{
  "train_examples": 39062,
  "gain_aug_db": 10,
  "hop_length": 160,
  "kernel_size": 5,
  "rnn": "gru",
  "rnn_residual": false,
  "max_precond_dim": 1536,
  "magnitude_pruning": 0.7,
  "lr_schedule": "cosine"
}
Rows from block 2 of a small audio frame classifier, named by matrix and row number. Each number is 128 + 24 x the weight over its row's rms, rounded and kept within 0 to 255. All counts start at 0. After the name is the row's rms in percent of the matrix's.
After each channel's rows are labels from the 100 clips, of 14976, where the channel reaches its highest value: "top examples" is what is common among them. Only what is clearly more common there than usual is listed. The data: synthesized solo parts of chorales (CocoChorales).
# conv: width-5 conv (model.blocks.2.conv.weight, 192x192x5, each kernel summed), inputs 96-191

conv.75 100 [150 128 128 115 123 107 137 130 104 163 163 128 108 178  87 128 142 119 112 139 107 130  89 128  87 164 142 171 140 173 132  94  94 154 114 166 103 147 128 155  89 143 128  77 128 110 144 147 115 145 155 147 128  96 168  90 152 128 128 133  68 124 158 123 105 111 117 113 166 131 116 108 144 148 139 123  90 117 127 128  90 128 119 114 110 114 123 166 152  92 114 152  58 139 150  95]
top examples: note A#4; violin; note C5

conv.32 096 [181 131 128 127 146 125 128 128 156 114 136 128 146 116 173 116 137 128  74  96 106 174 114 149 143 164 111 153 152 119 128  53 128  88 104 130 129 117 153 125 117 123 145 134 106 193  89 144 110  99 163 134 100 126 154  94 128  92 143 147 101  77 113 113 126 104 103 149 128 142 161 128 144 144 129 145 140 140 172 157 120 178 116 125 163 134 138 159 137 156 127 141 170 114 128 120]
top examples: note F#5; trumpet; note E5; note G#5

conv.64 107 [101 103 108  99 128 109  92 117 165 129  76 128 110 144 115 117 122 113 155 145  92 143 159  97 114 113 146 102 108 127 128 185 128 128 139 128 119 128 139 114 151  95 146 161  98 125 150 138 123 128 107 140 128 106 204 157 161 119 128 143  95 103 150  97  74 128 131 190  96  81 152 105 128 140 128 117 157 177 128 110  89 180 128 181 132 129  99  86 128 115 128 113 128 195 142 110]
top examples: note E4; note D4; clarinet

conv.69 109 [ 88  93 156 111 142 106 144 167 164 139 128 132 128  90 151 115 100 132 140 149 116 147 146 128 128 141 118 155 161  95 114  61 117 127  97 136 115 161 141 145 143 104 157 163 142 128 152 128 146 149  79 114 160 124 128 173 118 128 155 122 121  98 127 127 115 128 133 128 143  63 128 109 163 169 161 128 128 175 152 131 102 165 115 151 128 112 143 158 149  68  76  99 107 139 144 136]
top examples: note A#5; violin; note G#5; note G5

conv.161 097 [112 121  94 139 138 128 141  96 111 121 116 172 110 128 124 159  95 176 122  80 110 116 151 116 145 159  93 120 128 178 128 118  98  92  76 116 116 105 125 192 106  84 128 109 113 128 110 153 112 128 123 142 104 108 131 100  79  96 134 138  81 128 128 128 152 156 142 162 128 153 128 118 142 128 128 142 128 128 119 145 173 123 113 111 115 154 138 200 140 126 148 127 107  97 142 118]
top examples: note D5; violin; note C5

conv.131 101 [114 168 108 149 169 143 115 101 136 145 128 107 140 102 113 140 151 128 143 106 128 118 119  73 107 154 111 116 128 141 116 111 114 128 106 128 159  81 132 156 151 128 128 130 139 172 108  86 146 132 128 155 118  82 103 108 147 111 140 130 162  35 100 111 121 144 128 119 154 143 128  99 106 128  84 156  98 110 130  70 130 119 128 108 105  84  75 148 142 128 128 128 145 116 136 124]
top examples: note G3; tuba; note A3

conv.109 096 [100 102  78 118  91 127 148 116 130  80 186 114 139 128 141  88 118 107 135 117 114 148 127 177 128 143 121  55 111 128 166 128 170 141 130 128 153 117 156 133 146 155 130 114 158 103 108 155 142 128 166 111 137 158 128 142 128 131 101  83 114 156 128  88 126 148 112 106  95 146  78 151 144  97 103 117 150 107  97 102 122 115 174 144 103  74 116 159 110 152  84  91 164 170 114 128]
top examples: note G3; horn; note C#5; tuba

conv.166 105 [145 128 130 128 128 110 155 154 101  98 127 107 158 104 128 128 144 128 128 135 110 128 110 151 145 109 144 119  91 133 122 115 102  82  90 147 173  70 128 152 112 128 103  83 128 141  95 121 110 128  73 145 153 135 128 187 165  89 114 176 128 136 165 108 174 131 163 128 106 128 115 112 128 128  96 111  92  65 114 126 101 118 129 113 128  80 114  78 149 134 113 102 118 105 119  96]
top examples: violin; note G#4; note G#5; note F#4

conv.12 098 [117 128 128 110 101 147 110 121  96 135 113 153 132 106 167  95 102 141 128 108 129  93 109 128 123 155 101 128  94 131  90 134  99  67  95 128 122 109 101 150 165 147 118 128 113 139 141 128  97 128 107 116 139 176 142 114 140 114 155 154 110 114 152  54 122 104 113 112 128 145 107 167  78 121 184 140 118 151 120 156 128 152 112 128 120 128 105 160  98 154 126 119  68 128 128 136]
top examples: note E4; viola; note C4; tuba

conv.116 105 [128 163 117 128 110 120 125 181 120  99 101 115 148 135 166 110 128 116 152 152  79 203 109  73 105 156 124 129 128 132 159 155 142 138 169 128 113 128 112  70 128 148 121 116 133 175 196 108  97 129 156 128 128 154 128 133 143 137 125 102 114 143 105 107 146 111 129  85 110 111 128 100 142 136 123 152 128 128  88 148 147 130 113 145 128 124 102 103 116  95 131 152 154 114 102 128]
top examples: note A#4; horn; note C5

conv.162 098 [140 143 128 128 201  87 130 126 133 133 114 163 111 128 193  87 128 128 128 194 114 151 156  81 140 116 132 146 157 111 119 153 125 107 147 104 143  92 116 148 130 128 167 105 128 137 111 143 119  88  98 131 128 113 143  75 176 118 112 148 122 128 107 128 128 128 128 143 156 135 112 141 110 124 128 172  92 121  99 102 144 114  98  75 128 102 151 158 139 128 128 116 111  91 107  94]
top examples: note A#4; violin; note C5; note B4

conv.154 102 [107 125 160 123 153 100 140 128 139 129  93 114 128 148 133 171  98 144 107 131 142 155 108  88 128 154 114 112 143 115 127 137 141 184 158 114 142  80 141 130 124  79 147 133 147 158 102 138 134 126 114 160 116 109  93 125 123 144 110 136  94 155 109 107 128 135 120 128 153  99 157 136 151 163  64 122 113 162 150 140 143 117 128 114 101 108 156 153 115 117 128 162 108 116 148 128]
top examples: note A#4; violin; note C5; note G#4

conv.108 094 [108 128 147 128 128 176 111 128 128 147 101 132 183 118 146 130 189 148 109 151 128 118 149 128 110 128 128 193 108 147 128 139 112 114 161 160 105 121  56 148 148 144 108 134 123  97 108 133  94 153 126 116 103 128 128 163 160  76 119 124 128  94 128 112 178 128 128 128 109  99 146 139 128 128 142 116 139 167  98 128 139 127 158 128 147 136 153 105 149  90 170 119 122 128 173 149]
top examples: note G#4; horn

conv.119 108 [118 132 154 154 157 143 108 149 128 105 143 128 116 108 128 128 100  82 128 186 153 141 104 141 116 105 141 102 136 136 114 135 106 100 116 119 147 223 121 128 112 145 120 110 108 129 128 140 136 114 147 115 128 128 142 122 115 141 146  98  79 143  97 108 118 128 141 175 157 167 155 100 118 128 142 116 124 177 122 128 110 146 128 146 115 142 152 140 139 112  91 103 128 102 128 112]
top examples: note A#5; violin; note G#5; note G5

conv.103 088 [ 97 128 128 156 156 155 146 129  93 195 148 120 128 128  90 150 128 128 128 163 130 128 128 106 134  87 128  96 155 117 108 173 141 131  87 111 167 146 129 132 128  90  86 110 118 128  78 126  99 102 128 110 111 112 108 160 140 166 145 140 114  93 149  59 176 100 115 129 128 128 103 116 128 124 146 128 128 147  98 146 128  97 163 114 129 112 108 118 129 137 128 128 144  93 128 118]
top examples: note G#4; violin; note A#4

conv.43 097 [168 147 128  97 129 112 121 117 142 116 128 112 115 101 123 131 112 150 138 115 153 138 128 128  99 106 128 116 102 108 105  90 125 128 108 115 125  92 142 160  97 161 132 108 157 104 112 104 100 165 128 139 106 128 109 128 146 138 128 128 128 128 128 107 108 192 145 112 125  86 143 126 109 151 104 128 111 112 128 101 112 139  77 149 109 139 111 151 192 128 159 128  62 119 139 188]
top examples: note D5; violin; note E5; note C5

conv.153 106 [108 128 128 129  76  75 134 128 101  85 142 131 111 128  79 141 165 119 130 118 119  94 149 128 128 102 128 139 128 117 170 120 117 148 113 146 128  95 115 128 141 112 130 184 112 110 126 105 109 100 155 140 129 111 157 195 109 145 102 118 140 134 131 129 128 144 113 113 128 156 128 170 172 104 144 135 146 130 132 143 128 166 128  98 116 110 103 100 154 141 170 158 128 142 116 119]
top examples: note G3; tuba; horn; note D#4

conv.44 094 [152 149 128 108 140 138 128 183 128 165 155 139 157 154 142 128 128 157 128 165 158 170 148 103  92 156 103 128 137 137 145 128 128 155 142 129 148 171 128  73  58 123  88 106 128 117 109  88 128 114 144 140  90 142 144 149 100 128 128 104 145 137 128 131 113 154 128 195 126 175 123  87 107 174 131 128 108 128 137 156 103 145 168 128 126 128 171 128 128 110 118 165 163 128 128 157]
top examples: note F#5; violin; note E5

conv.185 102 [136 127 133 144 109 145 128 106 139 145 124  93  73 127 165 131 133 159 136 178 148 128 140 158 107 150 184 120 160 108 128 121 149  98 168 128 128 147 128  70 176 146 134 115  93 147 128 115 163 151 157 196 142 113 102 151 130 200 151 126 128 116 128 142 128 102 128 128 121 123 111  94 103 179 128 157 115 188 128 188  98 127 131 128 111  97 152 112 128 166 105 128 141 142  91 128]
top examples: note A#5; violin; note A5; note G5

conv.111 094 [ 87 100  73 128 128 156 136 111 197 104 144 128 122 150 149 118  91 170 113 128  92 119 128 102 189 130 128 175 106 151 129 128 156 128 101 117 105 124 140 136 113 140 125 146  66 115 110 109 128 142  99 116 133 128 123  92 117 110 145 111 162 147 128 124 139 141 110 128 113 159 133 138 133 134 131 103 146 124 151 124 125 159 124 166 128 113 114 128 128 112 107  98 128 114 196 128]
top examples: note D5; violin; note E5; note C5

conv.168 090 [111 102 154 150 128 123  97 129 133 128  77 148 116 128 154 128  92 105 201 205 182 128 143 150 137  95 147 110 113 103 129 118 109 111  89 146 128 146 141 103 128  82 148 132 128 145 148 114 120 121 114 144 111 151 149 108 161 128 142 108 144 106 140 109 140 128  88 132 147 128 152 140 123 141 142 104 116 100 128 113  93 131 113 145 146 159 146 114  86  85 125 146 102 145  89 128]
top examples: note E4; viola; note F#4

conv.47 096 [142 128 135 117 140 147 138 148 147 128 115 109 138  86  83 153 180 128 183 160 154 128 139 123 165 131 128 140 124 154 132 110 102 116 112 148 127 116 132 139 125 128 111 115 129 143 113 112 114 128 146 131 128 141 102 109  88 128 128 106 127 110 128  92 128 145 136 166 112  73 105 125 116 107  90 128  98 167 132 150 128 128  93 128  81 148 161 128 140 118 143 130 110  98 140 128]
top examples: violin; note F5; instrument: trumpet; note A#5

conv.56 111 [128  85  99  84 152 154 140 141  80 139 147 104 158 128 124 128 153 145 128 128 128 158 128 113 141 117 139  99 148 115 107 128 118 112 128 145 121  99 116 115 177 144  96 128 128 140 138 140 118  87 111 114 105 152 113 160 136 128 128 138 127 134 116  75 149 103 128  79 159  79 128 145 107 124 124 128 142 145  90 143 142 145 129 108 155 140 128 112 113 153 156 153 136 100 143 113]
top examples: violin; note A#5; note E5; note G5

conv.157 106 [116  93 171 103 111 111 108 115 128  99 144  99 143 143 117 115 128 153 162  78 113 151 128 163 162 114 111 100 110 115 108 139 107 125 102  76 100 151 128  62 151 128 148 128 147 118 165  88 110 167 140 160 104 142 115 114 128 144 128 143  95 128 165 134 117 128 169 113 128 156  84 128 125 139 128 141 112 164 169 128 107 154  94 168 150 108 128 128 128 146  68 128 140  79 122 145]
top examples: note D5; violin; note E5; note C5

conv.100 093 [ 98 180  70 179 164 163 131 134 125 153 119 138 128  92 176  91 134 168 166 139 157 128  87  75 101 128 128 114 164  96  86 144 121 128 100 138 155 113 167 128 164  81 128 140 164 165 128 156 147 110 128 139 128 159 124 128 128 137 128 115 112 117  70 142 107 152 128 152 141 128 134 128 155 179 180 138 173 128 128 128 113 139 108 150 147 101 128 136 157 153 128 126 134 128 101 103]
top examples: note G3; tuba; note A3

conv.7 100 [139 128 131 163 111 116 128 143 128 143 128 110 143 128 148 157 183 160 128 130 183 128 130 167 112 150 115 124 143  96 115 141 146 128  93 141  90 128 141  70 149 122 118 117 148 142 128 128 112  99  95 139 128 123 114 152 157 128 128 116 116 116 105 177 146 151  65 170 144  75 100 131 167 159 117 126 135 159 167  80  69 136 128  77 147 105 141 106 128 128  95 128 118 142 115 122]
top examples: note A#5; violin; note G#5; note G5

conv.89 101 [ 85 173 112 127 140 128 113 130 143 128 146 139 192 128 167 111 128 128 139 111 128 157 153 158 129 115 141 111 102 137 129  81 128 128 128 149 153 109 136  94 139 128 152 142 111 140 152  87 154 128  95 128 159 113 128 128 112 129 163 128 115 128 128 128 130 117 135 110  93 175  85 134  86 145 208 109 108 105 154 128 128 142 150 128 128 190  97 128  85 143 154 153 118 109 128  95]
top examples: note G#4; clarinet; note F#4

conv.24 094 [138 156 156 137  90 113 116 146  98 118 143 164 131 115 171 151 145 113 128 141 141 128  12 149 128 128 143 121 136 147 128 103 128 146  97 145 131 119 144 125 128 147 128 128 124 128 162 128 111 128 138  73 146  71 148 115 110 109 166  91 140 115 100 137 116 128 128 137 128 105 143 128  60 148 119 143 128 106  83  42 144 120 115 123  95 138 128 128 131 152 102 128 126 145 165 128]
top examples: note G3; tuba; note A3; note C4