From a checkpoint of a small audio frame classifier: activation relu, soap at rate 0.0026.
Rows from block 2 of a small audio frame classifier, named by matrix and row number. Each number is 500 + 25 x the weight over its row's rms, rounded and kept within 0 to 999. All counts start at 0. Numbers have three digits each.
After each channel's rows are labels from the 100 clips, of 14976, where the channel reaches its highest value: "strongest on" is what is common among them. Only what is clearly more common there than usual is listed. The data: synthesized solo parts of chorales (CocoChorales). In brackets: how many of the 100.
# conv: width-5 conv (model.blocks.2.conv.weight, 192x192x5, each kernel summed), inputs 0-95

conv.32:513465535482469438517532500500473519518500489439520510523511469500487500458500468483496500522479463506490500450484471500495536483560505500500484463541481544500493467494500500523518528501500500524468518466472476500476525463487517481500481514519533515507475535535500472500500451500482472500
strongest on: note F#5 (89); trumpet (77); note E5 (37); note G#5 (31)

conv.120:518527498500452530517500537499513500462488457500500471500513476518500469529526547486516511489549490468531523500516538546474500500481467480485546543486500464534500517546474537469495510493467501486477500532488501441551558500527460512466478504500551500456523527459519504500469519500479483509
strongest on: note G4 (99); horn (62); note A4 (32)

conv.100:478500499461473500512500520500532492472500505500519522453526532511500500491497520512462473500474431485472500530463546534476489500500484500499500533480500530506500460466516507474500471515500500476521492489445500500508511495468526519502544468468500505500537480531463484520475482517525474478
strongest on: note G3 (84); tuba (54); note A3 (33)

conv.103:517558546491522526500515517486500520539541475523484447518525486483519522543480534515500500466524519487500483513491475472479546513479500509481548478479502490474494500484548549483469485504510459486500468500500476500527450524519506500513466500462514527555483524428480500506500492475500487468
strongest on: note G#4 (96); violin (46); note A#4 (29)

conv.79:500523500485500514502448464511508523500500469486510531477497519433501512477530500547500477518500516500525521462553485478481541469484472538483488514518455476490500509425479558500533480515479488534478502514459473528500500543468500479500484520490469528516482500521460497512507486520500500482
strongest on: note B3 (75); cello (28); note F#5 (25)

conv.10:484515520500460526500492517480489460463511500500461500477499456531500489521495484483530518500500487512488477494491482500462500457515474523522500500492533489481500500534500473466461505460542457516510480521520496531512480500515406490477485451552523486507500477478516528538478525485480507479
strongest on: note D#5 (100); note F5 (44); violin (44); note C#5 (29)

conv.116:518538513520517511456500516488500500482522500500500482488543458542472485515517490468500506472510500500458515479533537463538500525500473518502500511500500500500593502519500491503500477470500540479531488470460519500500523510493512527500489497499469480557494563447485517442511502517481517527
strongest on: note A#4 (83); horn (63); note C5 (32)

conv.126:446506489479500525524484544479477465522521482528535522527453497567515510503497540514458425455529496536522517519509545486534547478481489486482513526470500483512512500484529500481518488500509500518481485523481482500494549500521536488503500533472518451533464486500486500529500485500542480522
strongest on: note A4 (100); violin (50); note B4 (27); horn (26)

conv.93:500477519479496500538496494530557471477500487535518533469465514480471516463520466517500479441500529493520500476480550472520491482470500500516519514479500481530517465500509500553465500493514530494500500486537484482524520448500507485500501539482455500558513479527505507495454535518516536495
strongest on: tuba (100); note A#3 (100)

conv.111:484500481521500500481560537464459552514501507500522500476536559477481512523478488524566488500500501487500500469519505493516499532550488485495503488527506434505500545481498514477500455462517563500510488486480492487500500493489506510484547511511499517517518486447542534569524485500485484479
strongest on: note D5 (100); violin (93); note E5 (35); note C5 (29)

conv.61:471500474486500500497496478524518500501500518500484531479500467484537519514462499543474500470528542585487500509550519500502474535541503498517473504523500487460500535500502483500514500476522474500534486486448500469494524502553541500500566489516476468496461487479526528483519485465510506524
strongest on: note F3 (100); tuba (98); note A#3 (37); note G3 (26)

conv.156:518515509500460518541500565529463522519482491518458500496500500511499486500513500480490520489514477535529500534500500518500515483477524493493500479502517472499479471523500453510483500528500500512462500468497500523500462483491500515500486525480500515517476515479531500500482459502502500500
strongest on: note C#4 (99); trombone (35); tuba (33)

conv.76:501474468479503541500500512456515509518466518513450586500533538510473480496507500535517511472500494514502500473500500545500539424447455484525491488501515461483500491481489522500514479471501465465500494529480464465515453519477513531474535504476485498523488500502467514496473472510553482499
strongest on: note A3 (99); tuba (98); note B3 (48)

conv.49:522524479500487500488516471496485525485500500530467500459449512490485541499500478460483509483515524512480537533468466499505534572544522499510517476500459544483527496519465512532453482498519519484500528483542500479483536496500502541460560497489522492537475515481517472505519515527495533469
strongest on: note F3 (94); tuba (54); bassoon (40); note G3 (28)

conv.185:525500500468487514496502500469464483500462500463542485500474519500489549541484500478513483519500521466468488485490485487486485486512449485462526501500500500493496500513513525539455538518497500501518514470514526504536540533506468500478514500482513466520483532500483479467531520500494505560
strongest on: note A#5 (77); violin (68); note A5 (49); note G5 (43)

conv.168:492500500500523521500486467511500505522476477500500492472500505507502576479411462491482478480525513500445486489500527524543485545514498500468500513530469500513522500500471486500529485483505486479500503542525510500500500500507524541560500523479503564447468482452488505461531485500473500501
strongest on: note E4 (100); viola (71); note F#4 (31)

conv.69:457495487484524532484500503541500518473516469570533513486488549496459544503528541506510500512512484517503483529511500498461487482520525489508512494454527516485489500481512533479463481541470529563515512512523512500474506500500500500480485482526477464466531491486500500509487500507500502566
strongest on: note A#5 (100); violin (50); note G#5 (42); note G5 (38)

conv.90:522495500506500484482516476465473461491518510534460514543474500541483538512456533500493526526450500488555500506488500482500490492486517492487500528517477472530456503480513433500500522474500546483500500541464465454463475531526488490485478474498473493500487505532482485500517500479483500486
strongest on: tuba (88); note G3 (85); note A3 (54)

conv.175:474532514500487477553525514484500500500488498452537518500500453469513466516500482462476507451500474526477528500500558500490462500500488478502479545500471500500500484512544500527501522500477479457518527471486480490489536529500451500500468516500459516506515513500516475454454433477491500520
strongest on: tuba (71); note B3 (59); note G3 (52); note A3 (27)

conv.161:516475500515488502474517502512487500527511464520473512488514500492529500515445484481517500466491489463459472521500476500508518486513530537513512480520523530525508517526487548475553507484488515516474464485500470467458485476502511488497514454515479497480575521529508507500501422469500478447
strongest on: note D5 (100); violin (46); note C5 (29)

conv.7:500474489500498500539517532500475523518478500465526476484521500489539494537517500513476476490519460487500509472542519500513460461512519565536483523500500491500493514500515528516465510529467480512500520488500500457486528500552495537480512500526537520520535496446497478494463513477461514566
strongest on: note A#5 (72); violin (52); note G#5 (31); note G5 (31)

conv.119:537533483500507482536473522516524483485543516500472500514502542473523525490482487555520480516483473470485462552500543482505500449500500491530500453509510516484541500500479532489502483519574519485495535479466476486554488451485500517487522472531443489522540500520473483486522490447501491546
strongest on: note A#5 (93); violin (52); note G#5 (43); note G5 (38)

conv.26:517500530461512500479519464496500462513483511500492485532485489542532515538519465459483500510499512484500531458465485462504542462481495542500513503528509481484500503523508485463510548538514466476465520481531499490559512472479513486444521487481516488484489489529483487514500522500485512518
strongest on: note E4 (100); clarinet (34); note F#4 (33); viola (32)

conv.68:545484529500465487477557508506530508500523513500534470521500515500500500512500531551500533503529487503545531490487502445502503496482475468533559468488500514520521488497500447485529500488477434504446472512514514480518500539478500470518458474500512490489523559467488491489521528473484483480
strongest on: note G4 (98); horn (60); note A4 (29)

conv.81:489503512483485539518500546439513507467500537497516500482537524500518464501446512430507520442487500492527500484475584508485514546460551498500500475500496500500499500485518485523500502517533511490463500508494484481535475518513500502500518557495502473502485473531482468530500464510529479501
strongest on: tuba (99); note A#3 (99); note A3 (27); note C4 (27)

conv.89:553481521492456545500507482500510435500531477538500512487548486481494525481486500428570491535500506500500487556524500478514504516485532522500546518516473490478483486488500513500498462500478489500500512500511504581532510519516500514538484487486512546523481493500500483481514525500478500481
strongest on: note G#4 (100); clarinet (79); note F#4 (43)

conv.166:485500479513506494481486507489500492506534512492486482494500482499513469465500485457493508537500516524467500501481488522527476479436532459475514552503500515461520536554477515463482450489487500512503462487500442483479481485500522510529473472509533489525487483522458442526489512484503506495
strongest on: violin (68); note G#4 (66); note G#5 (34); note F#4 (30)

conv.106:500461526457500482516509500481488500502478485518533498513500541541547540519493481518484468487487487517476492469516477467500500500478500510478514478500471542500500519500500522535514500512500456544577500502472533518474514500474534543476541499500500500500500500482501520564500482529494466482
strongest on: note F4 (59); cello (27); note F5 (26)

conv.110:500482487469551557486485479467517517558500500471488523500500522471489530530505527509534479465500504514530520531502471522542489500521486497517544500500523512500442511546545528500465469517520500500485537522528490539472502520484479512498561521495500437481483489547488500478521512469521513512
strongest on: tuba (85); note F3 (84); note A#3 (30)

conv.165:511523469468441532497527541500484485500517519487527554496541499472464547520499531510500500500492506500531569500500515430485532525505481499505517521500500463496473483468525487523481504524485532535452499502474485522537500528500495510515533510463470484526497463528483518519532486500562485531
strongest on: note C#5 (99); violin (96); note C5 (33)

conv.51:521530536500524518507517507487468481481502524492527465500500488467500474522489535515503523545517494483524486500483500451545525477485432537470451526496477484491540525500452534537487506538484469489541516495500500518518472504512500500467500489521514509500476490500522553532511515504454451514
strongest on: note D3 (49); violin (43); tuba (41); note A#5 (25)

conv.67:522549502520443500458500505500500548486519504492516551580505497516484500524515464500498496490514476533500508483514483479498560467500556547502531513493502448500542515442513516542523507513475500500526521474463532475505478527458515482469516485441537486457518499486522472481467477490528500483
strongest on: note A3 (100); cello (67)

conv.152:500503500519527474524514512586535513527485511514556465505507537503480510500538518519500500487500514500508530429505511492500460502488462478484479495521486475500500500527486484502462550474489526483502471524558546523459482491486500487500514497513523527471500567513529459464517500546496500449
strongest on: note G4 (100); horn (55); note A4 (30)

conv.96:481532511500531482500500480500502483534524496536480490500485483467555458501500519543500498479541515542500518507500501565479472489500518558524511483516500485513527519528464500488489483489500518493516481556539483529500512500480513537480523550493475478462557543486542500536468489517552556502
strongest on: note C4 (100); tuba (87); note B3 (26); note G3 (25)

conv.12:500459500519518522523540479523500500467479518500523517500500475479481521500498471500526442483477509462483503485495522535466482469450441519519455500500551512486498513513558485517545485500484509485484520500554517539520539479477495511464474560479465520497515484510515522481514518519474500521
strongest on: note E4 (63); viola (49); note C4 (47); tuba (38)

conv.46:488514504532519483487495516546489498500504464450472534500499516489534513472488477500478488500512481549500501495519484517483495520486487513481455516504519508489482466501486532515470454500473457500500553467513539534498480482483524553500500469512451486500505483511479475502482466481523522443
strongest on: note E4 (55); tuba (37); note F3 (26)

conv.34:539520469500500500514527500516512459500485508548474518555508532484515484520490528469517462500524527514478486548498463503499493506491550500549517497536500522471508500500485483514490509497501500465538503560484514545500500517477475514505491513530500464526481462491511512500500500473471497533
strongest on: note C4 (74); tuba (46); note C#4 (43); trombone (29)

conv.170:518483463549483512535522513533480503517449514510520551484544453484529500500478551500442490500500471500524484526554541500487506436519500500477478458532500495500497495519500473526534488507500489505500493500457519515500514491500521589531500538500516493540477500483500477480529480493524452484
strongest on: note C#4 (70)

conv.84:500514517515490478500544485452498488459533450560456500500500523479473515482500500488500470482500526464494495516514501482477442475529539464473516519434518533500525529477515508475543500496485500524538520500477506499477475509525500498533470499524490470512495510486487500500514512487500524456
strongest on: note F5 (100); violin (96); note D#5 (41); note G5 (30)

conv.37:469487467479500473518524500553514484489500488497480513477500538474517471527515500469510500500516469512577504490516500487483488502500500489493490550500515534486555480526464500539487457487500485500495490546481533481491523519540497529491518514514484479471517500507504528513451475485500474527
strongest on: note F4 (100); viola (30)

conv.98:500478500523484486492436484525499541526464480476525500483533500519527485500525443516539500493459500477536470487516500463495484519480522481475486514449500476550472525507483535500462484460512490500515520478465452466549500491500503486515500462523541500511551534503500455515526486500488471489
strongest on: note D5 (100); violin (65); note C5 (31); horn (26)

conv.171:489504502536473489500500524505465500533500473500519462482510494500486500500500500532452512500536509483499494503510472500499505501518490464475479560536479494537518518522483500498571477520538489508493526483472488500541476500430477596524519482500541486483515515486500466529482466500500500472
strongest on: note F4 (96); clarinet (59); note G4 (56); note D#4 (30)

conv.130:521573462500521539500469531500485500522487500515498475490556500535483481518514518500500497458481535500522504521500484525516478470472510482500500500471524504465500500590500520500501464515500500500469500495500514534497529483488513520488490460452525513536477518500470515500521475498528516500
strongest on: violin (59); note A4 (45); note A5 (27)

conv.118:527485517500500500500521500480458488447517500515510535460500501520528467508521500484523519470474494500541480523465493488531479524447500494484513503470500524500500463461521483524437500501480486481553487500497483485524464509467523466499459500495488494442455525491520511497501516482516509483
strongest on: note C#5 (100); horn (98); note C5 (41); note B4 (32)

conv.1:462481500538459494500500487515479514484532457566509438482522564438486485500486514490474529500508500521500510528500482491460480487523485518526517498470469539527525528519517500552500413481533477546482528500500504479500490468551502463511521449540489504500500516502516499517492461463487499515
strongest on: note F5 (99); note G5 (80); flute (40); violin (38)

conv.187:500530530515500481514550493474500500482521522486486513522483500461500473475554513503498530500541465521553521528485487485524500524480477466500498450518470475514469528483500453465465514510484529513478515546473504512489517487500514500514500562508491500500484505449531500500481522475501471539
strongest on: note G4 (75); horn (46); note F#4 (31); clarinet (25)

conv.188:462520444516500484481517482508485492485500483484480504481512511458475519524477483478511460544515444528503500477468500467506483514452514473467479500408484509516515509485515483475543442511486546493480500490511486515503479512476547498507535500500455520500512458500495482515500518500500458482
strongest on: note D5 (40); note D4 (38); violin (35)

conv.127:457532501483509552466498477449509524489472552471491488498491500461464500520524529480447468466430500475479500442509497506500503547518462497450480544523505513472506500517488534489490514520487531525460500520532500482483491499513485473535484467504519492477546523518480500458451486529467540500
strongest on: note C#4 (38); note C#5 (32); instrument: trumpet (28); trombone (26)

conv.50:483469481500444500531500462545486483484484524512532517517515497483486487500477543526447506470510484488540518498522500478465529449511470500477522515479500511563491541541515449482517500500484449470515478514511533500484461502519512500490473497541542534486519504530513526465500515483530500462
strongest on: note G4 (100); horn (82); note A4 (35)

conv.99:480488470492478484464468498500483481500482541496473502486481518498474514551500515457512480500493510521480523565447501468527523471532491501480500459533472500540464480500456477500490478474518506508500460484500486469508454516478532535535499500502526519516487477454529551512535514500543460499
strongest on: note C#4 (100); trombone (41)

conv.135:500487531514490510457513511479531516519479507508519485518524511503511458514510477481496478489500516459500511500490500500493461500459480500500489518485500500487500452530500473500500494500540511489516521481484485481477500460490485536527568519537534500509500481532468500514535500516539500485
strongest on: tuba (94); note F#3 (56); note G3 (53); note G#3 (31)

conv.108:472520480500527521517477507500474503513500500474500449455500480470500515489466480442484504516500466493524496500500500481464523507503480500555538500467500526478521500471500550491500483535511500546515499482450485522495511461529480487445500458504486510555500473489470464534535527514538462481
strongest on: note G#4 (100); horn (47)

conv.182:515524546463529484478517514476542457481500519508475464497520496471575486527500473514484443547473500470482485494501497533492504500487542535513494482474462542544477500522535528500483532525517502489516514474497476528492514517539495509515529486481500512525551500519460473518532500500500444476
strongest on: tuba (99); note G#3 (83); note G3 (30)

conv.139:517505500537490505514526469487502504502500462530477475459490464505512485500517522488480500514489491490466477500485440484515545485500529496495500485480484435486477507487517517478511470465508517469500536495507516528527486514443500540511448479513518485504517527464487541505472500500503534470
strongest on: note D4 (50); note D#5 (48)

conv.113:458513456475488500543480524519520481478542508500464511500505491498500468535524477501500509513532475484500492487512530483459481517536487470511512483489483500517486547513488482476465514484525541473506554511502499514485501473517441500478486488468550518484516524500510500455518505500538584448
strongest on: note D#5 (80); trumpet (31); note C#5 (27)

conv.8:470459514504510500500518533481476516500452486473500518500460524473523522513553549486529516462486480470442461580479509513556507520473500532586512485551521486500475534513499477515536500485476472501480485503517460515500523515467475521509523493514500482504500470527511500485541500485488519519
strongest on: note C#5 (71); trumpet (41); note E5 (40)

conv.77:500537468482540476482559537514471500459513500486500431503500562565512484472519525524442484517471500485500500512484556487517539481485494500475511518493497518523515525511501516500480501514526482522474500474473487507497531500487477523493500513546488524500445488475500545517506501517516523500
strongest on: note A4 (75); horn (67); note G4 (41)

conv.71:467462501481500500480487516484506489481507490500500500477479469523500507475510538503543486505466481545535428531500498512518505514464512485506493509500450528516493520515506477516500500502500488537532481499475500484529518521500484486487456533486527509487521500482520450517488503515515556479
strongest on: note A3 (74); cello (55); note G3 (29); note F3 (27)

conv.52:465518500500500451552483500469500509533500486500496500558515467555502482481491525500551557493512500452480547465483500500516518519511483500500523500568517467500524534518529500504541587491473489525465526500555500542500466463500514468501500537526500500500500465523452477494507500500503477471
strongest on: note F#5 (100); violin (89); note E5 (40)

conv.17:500483482523451520500490488532511481500500501500518500500498462550484500478513487477513500500458572502518500500497449502500468521500471469513500527500514524494511485481500500471473532500518462505480470533453496509480486500532500548515486513592525450481546476474500470487500500487500481476
strongest on: note G4 (100); note A4 (31); viola (28)

conv.137:536500485522500477547464500485530500526494503500462500548515495491500500464500500521480444474467528477485500527512503483530501505563507488479531515552500511454541504519582500500518500510506465441469512481484500482487500502500481528521466534465439536480511504548511484491530472525483496451
strongest on: note A3 (99); note B3 (33); cello (33); note G3 (25)

conv.4:500468500485466489525550485512500482480518512530475528518500500484512481474505445515522529511502486550478513503471500511445531500500508500461461485537513500500469509500475500496481493470521491482546498507500502555500500518557513513517539482519525522489490471472554513500466533500541498484
strongest on: note A3 (98); instrument: cello (30); double bass (27)

conv.11:500490495471500486541514548525519465474576481517517519524487517518511525516480486455452500519500487516517500532553539512521516459486469484466498467485500500482505476500518452483514485499470500500516548476488502500484485486513487527485484514484460506535551517514487549480498459531553518510
strongest on: violin (66); note A#5 (57); note A#4 (42)

conv.18:478471520488481500527500477494509491486480500512500527483524530489519464486500459481534460549500500509573449501530593513461469485515510506478462486439506500477500524500479500521507455510500480500523500495456526500500480539493510571505494524470500482500501512473530502500549500527524473500
strongest on: note A#3 (94); tuba (78); note C4 (58); note C#4 (29)

conv.181:501521514500506519502487500485561525500511472500478492475473507507478542523486511517502481435486486517484471590479500500527530499489465533506500500525500500530500487541542513483466520483503498481462515500487484500518532506505500514542513573500478485514479485470500555480487500512573482500
strongest on: note C#4 (75); horn (50); trombone (34)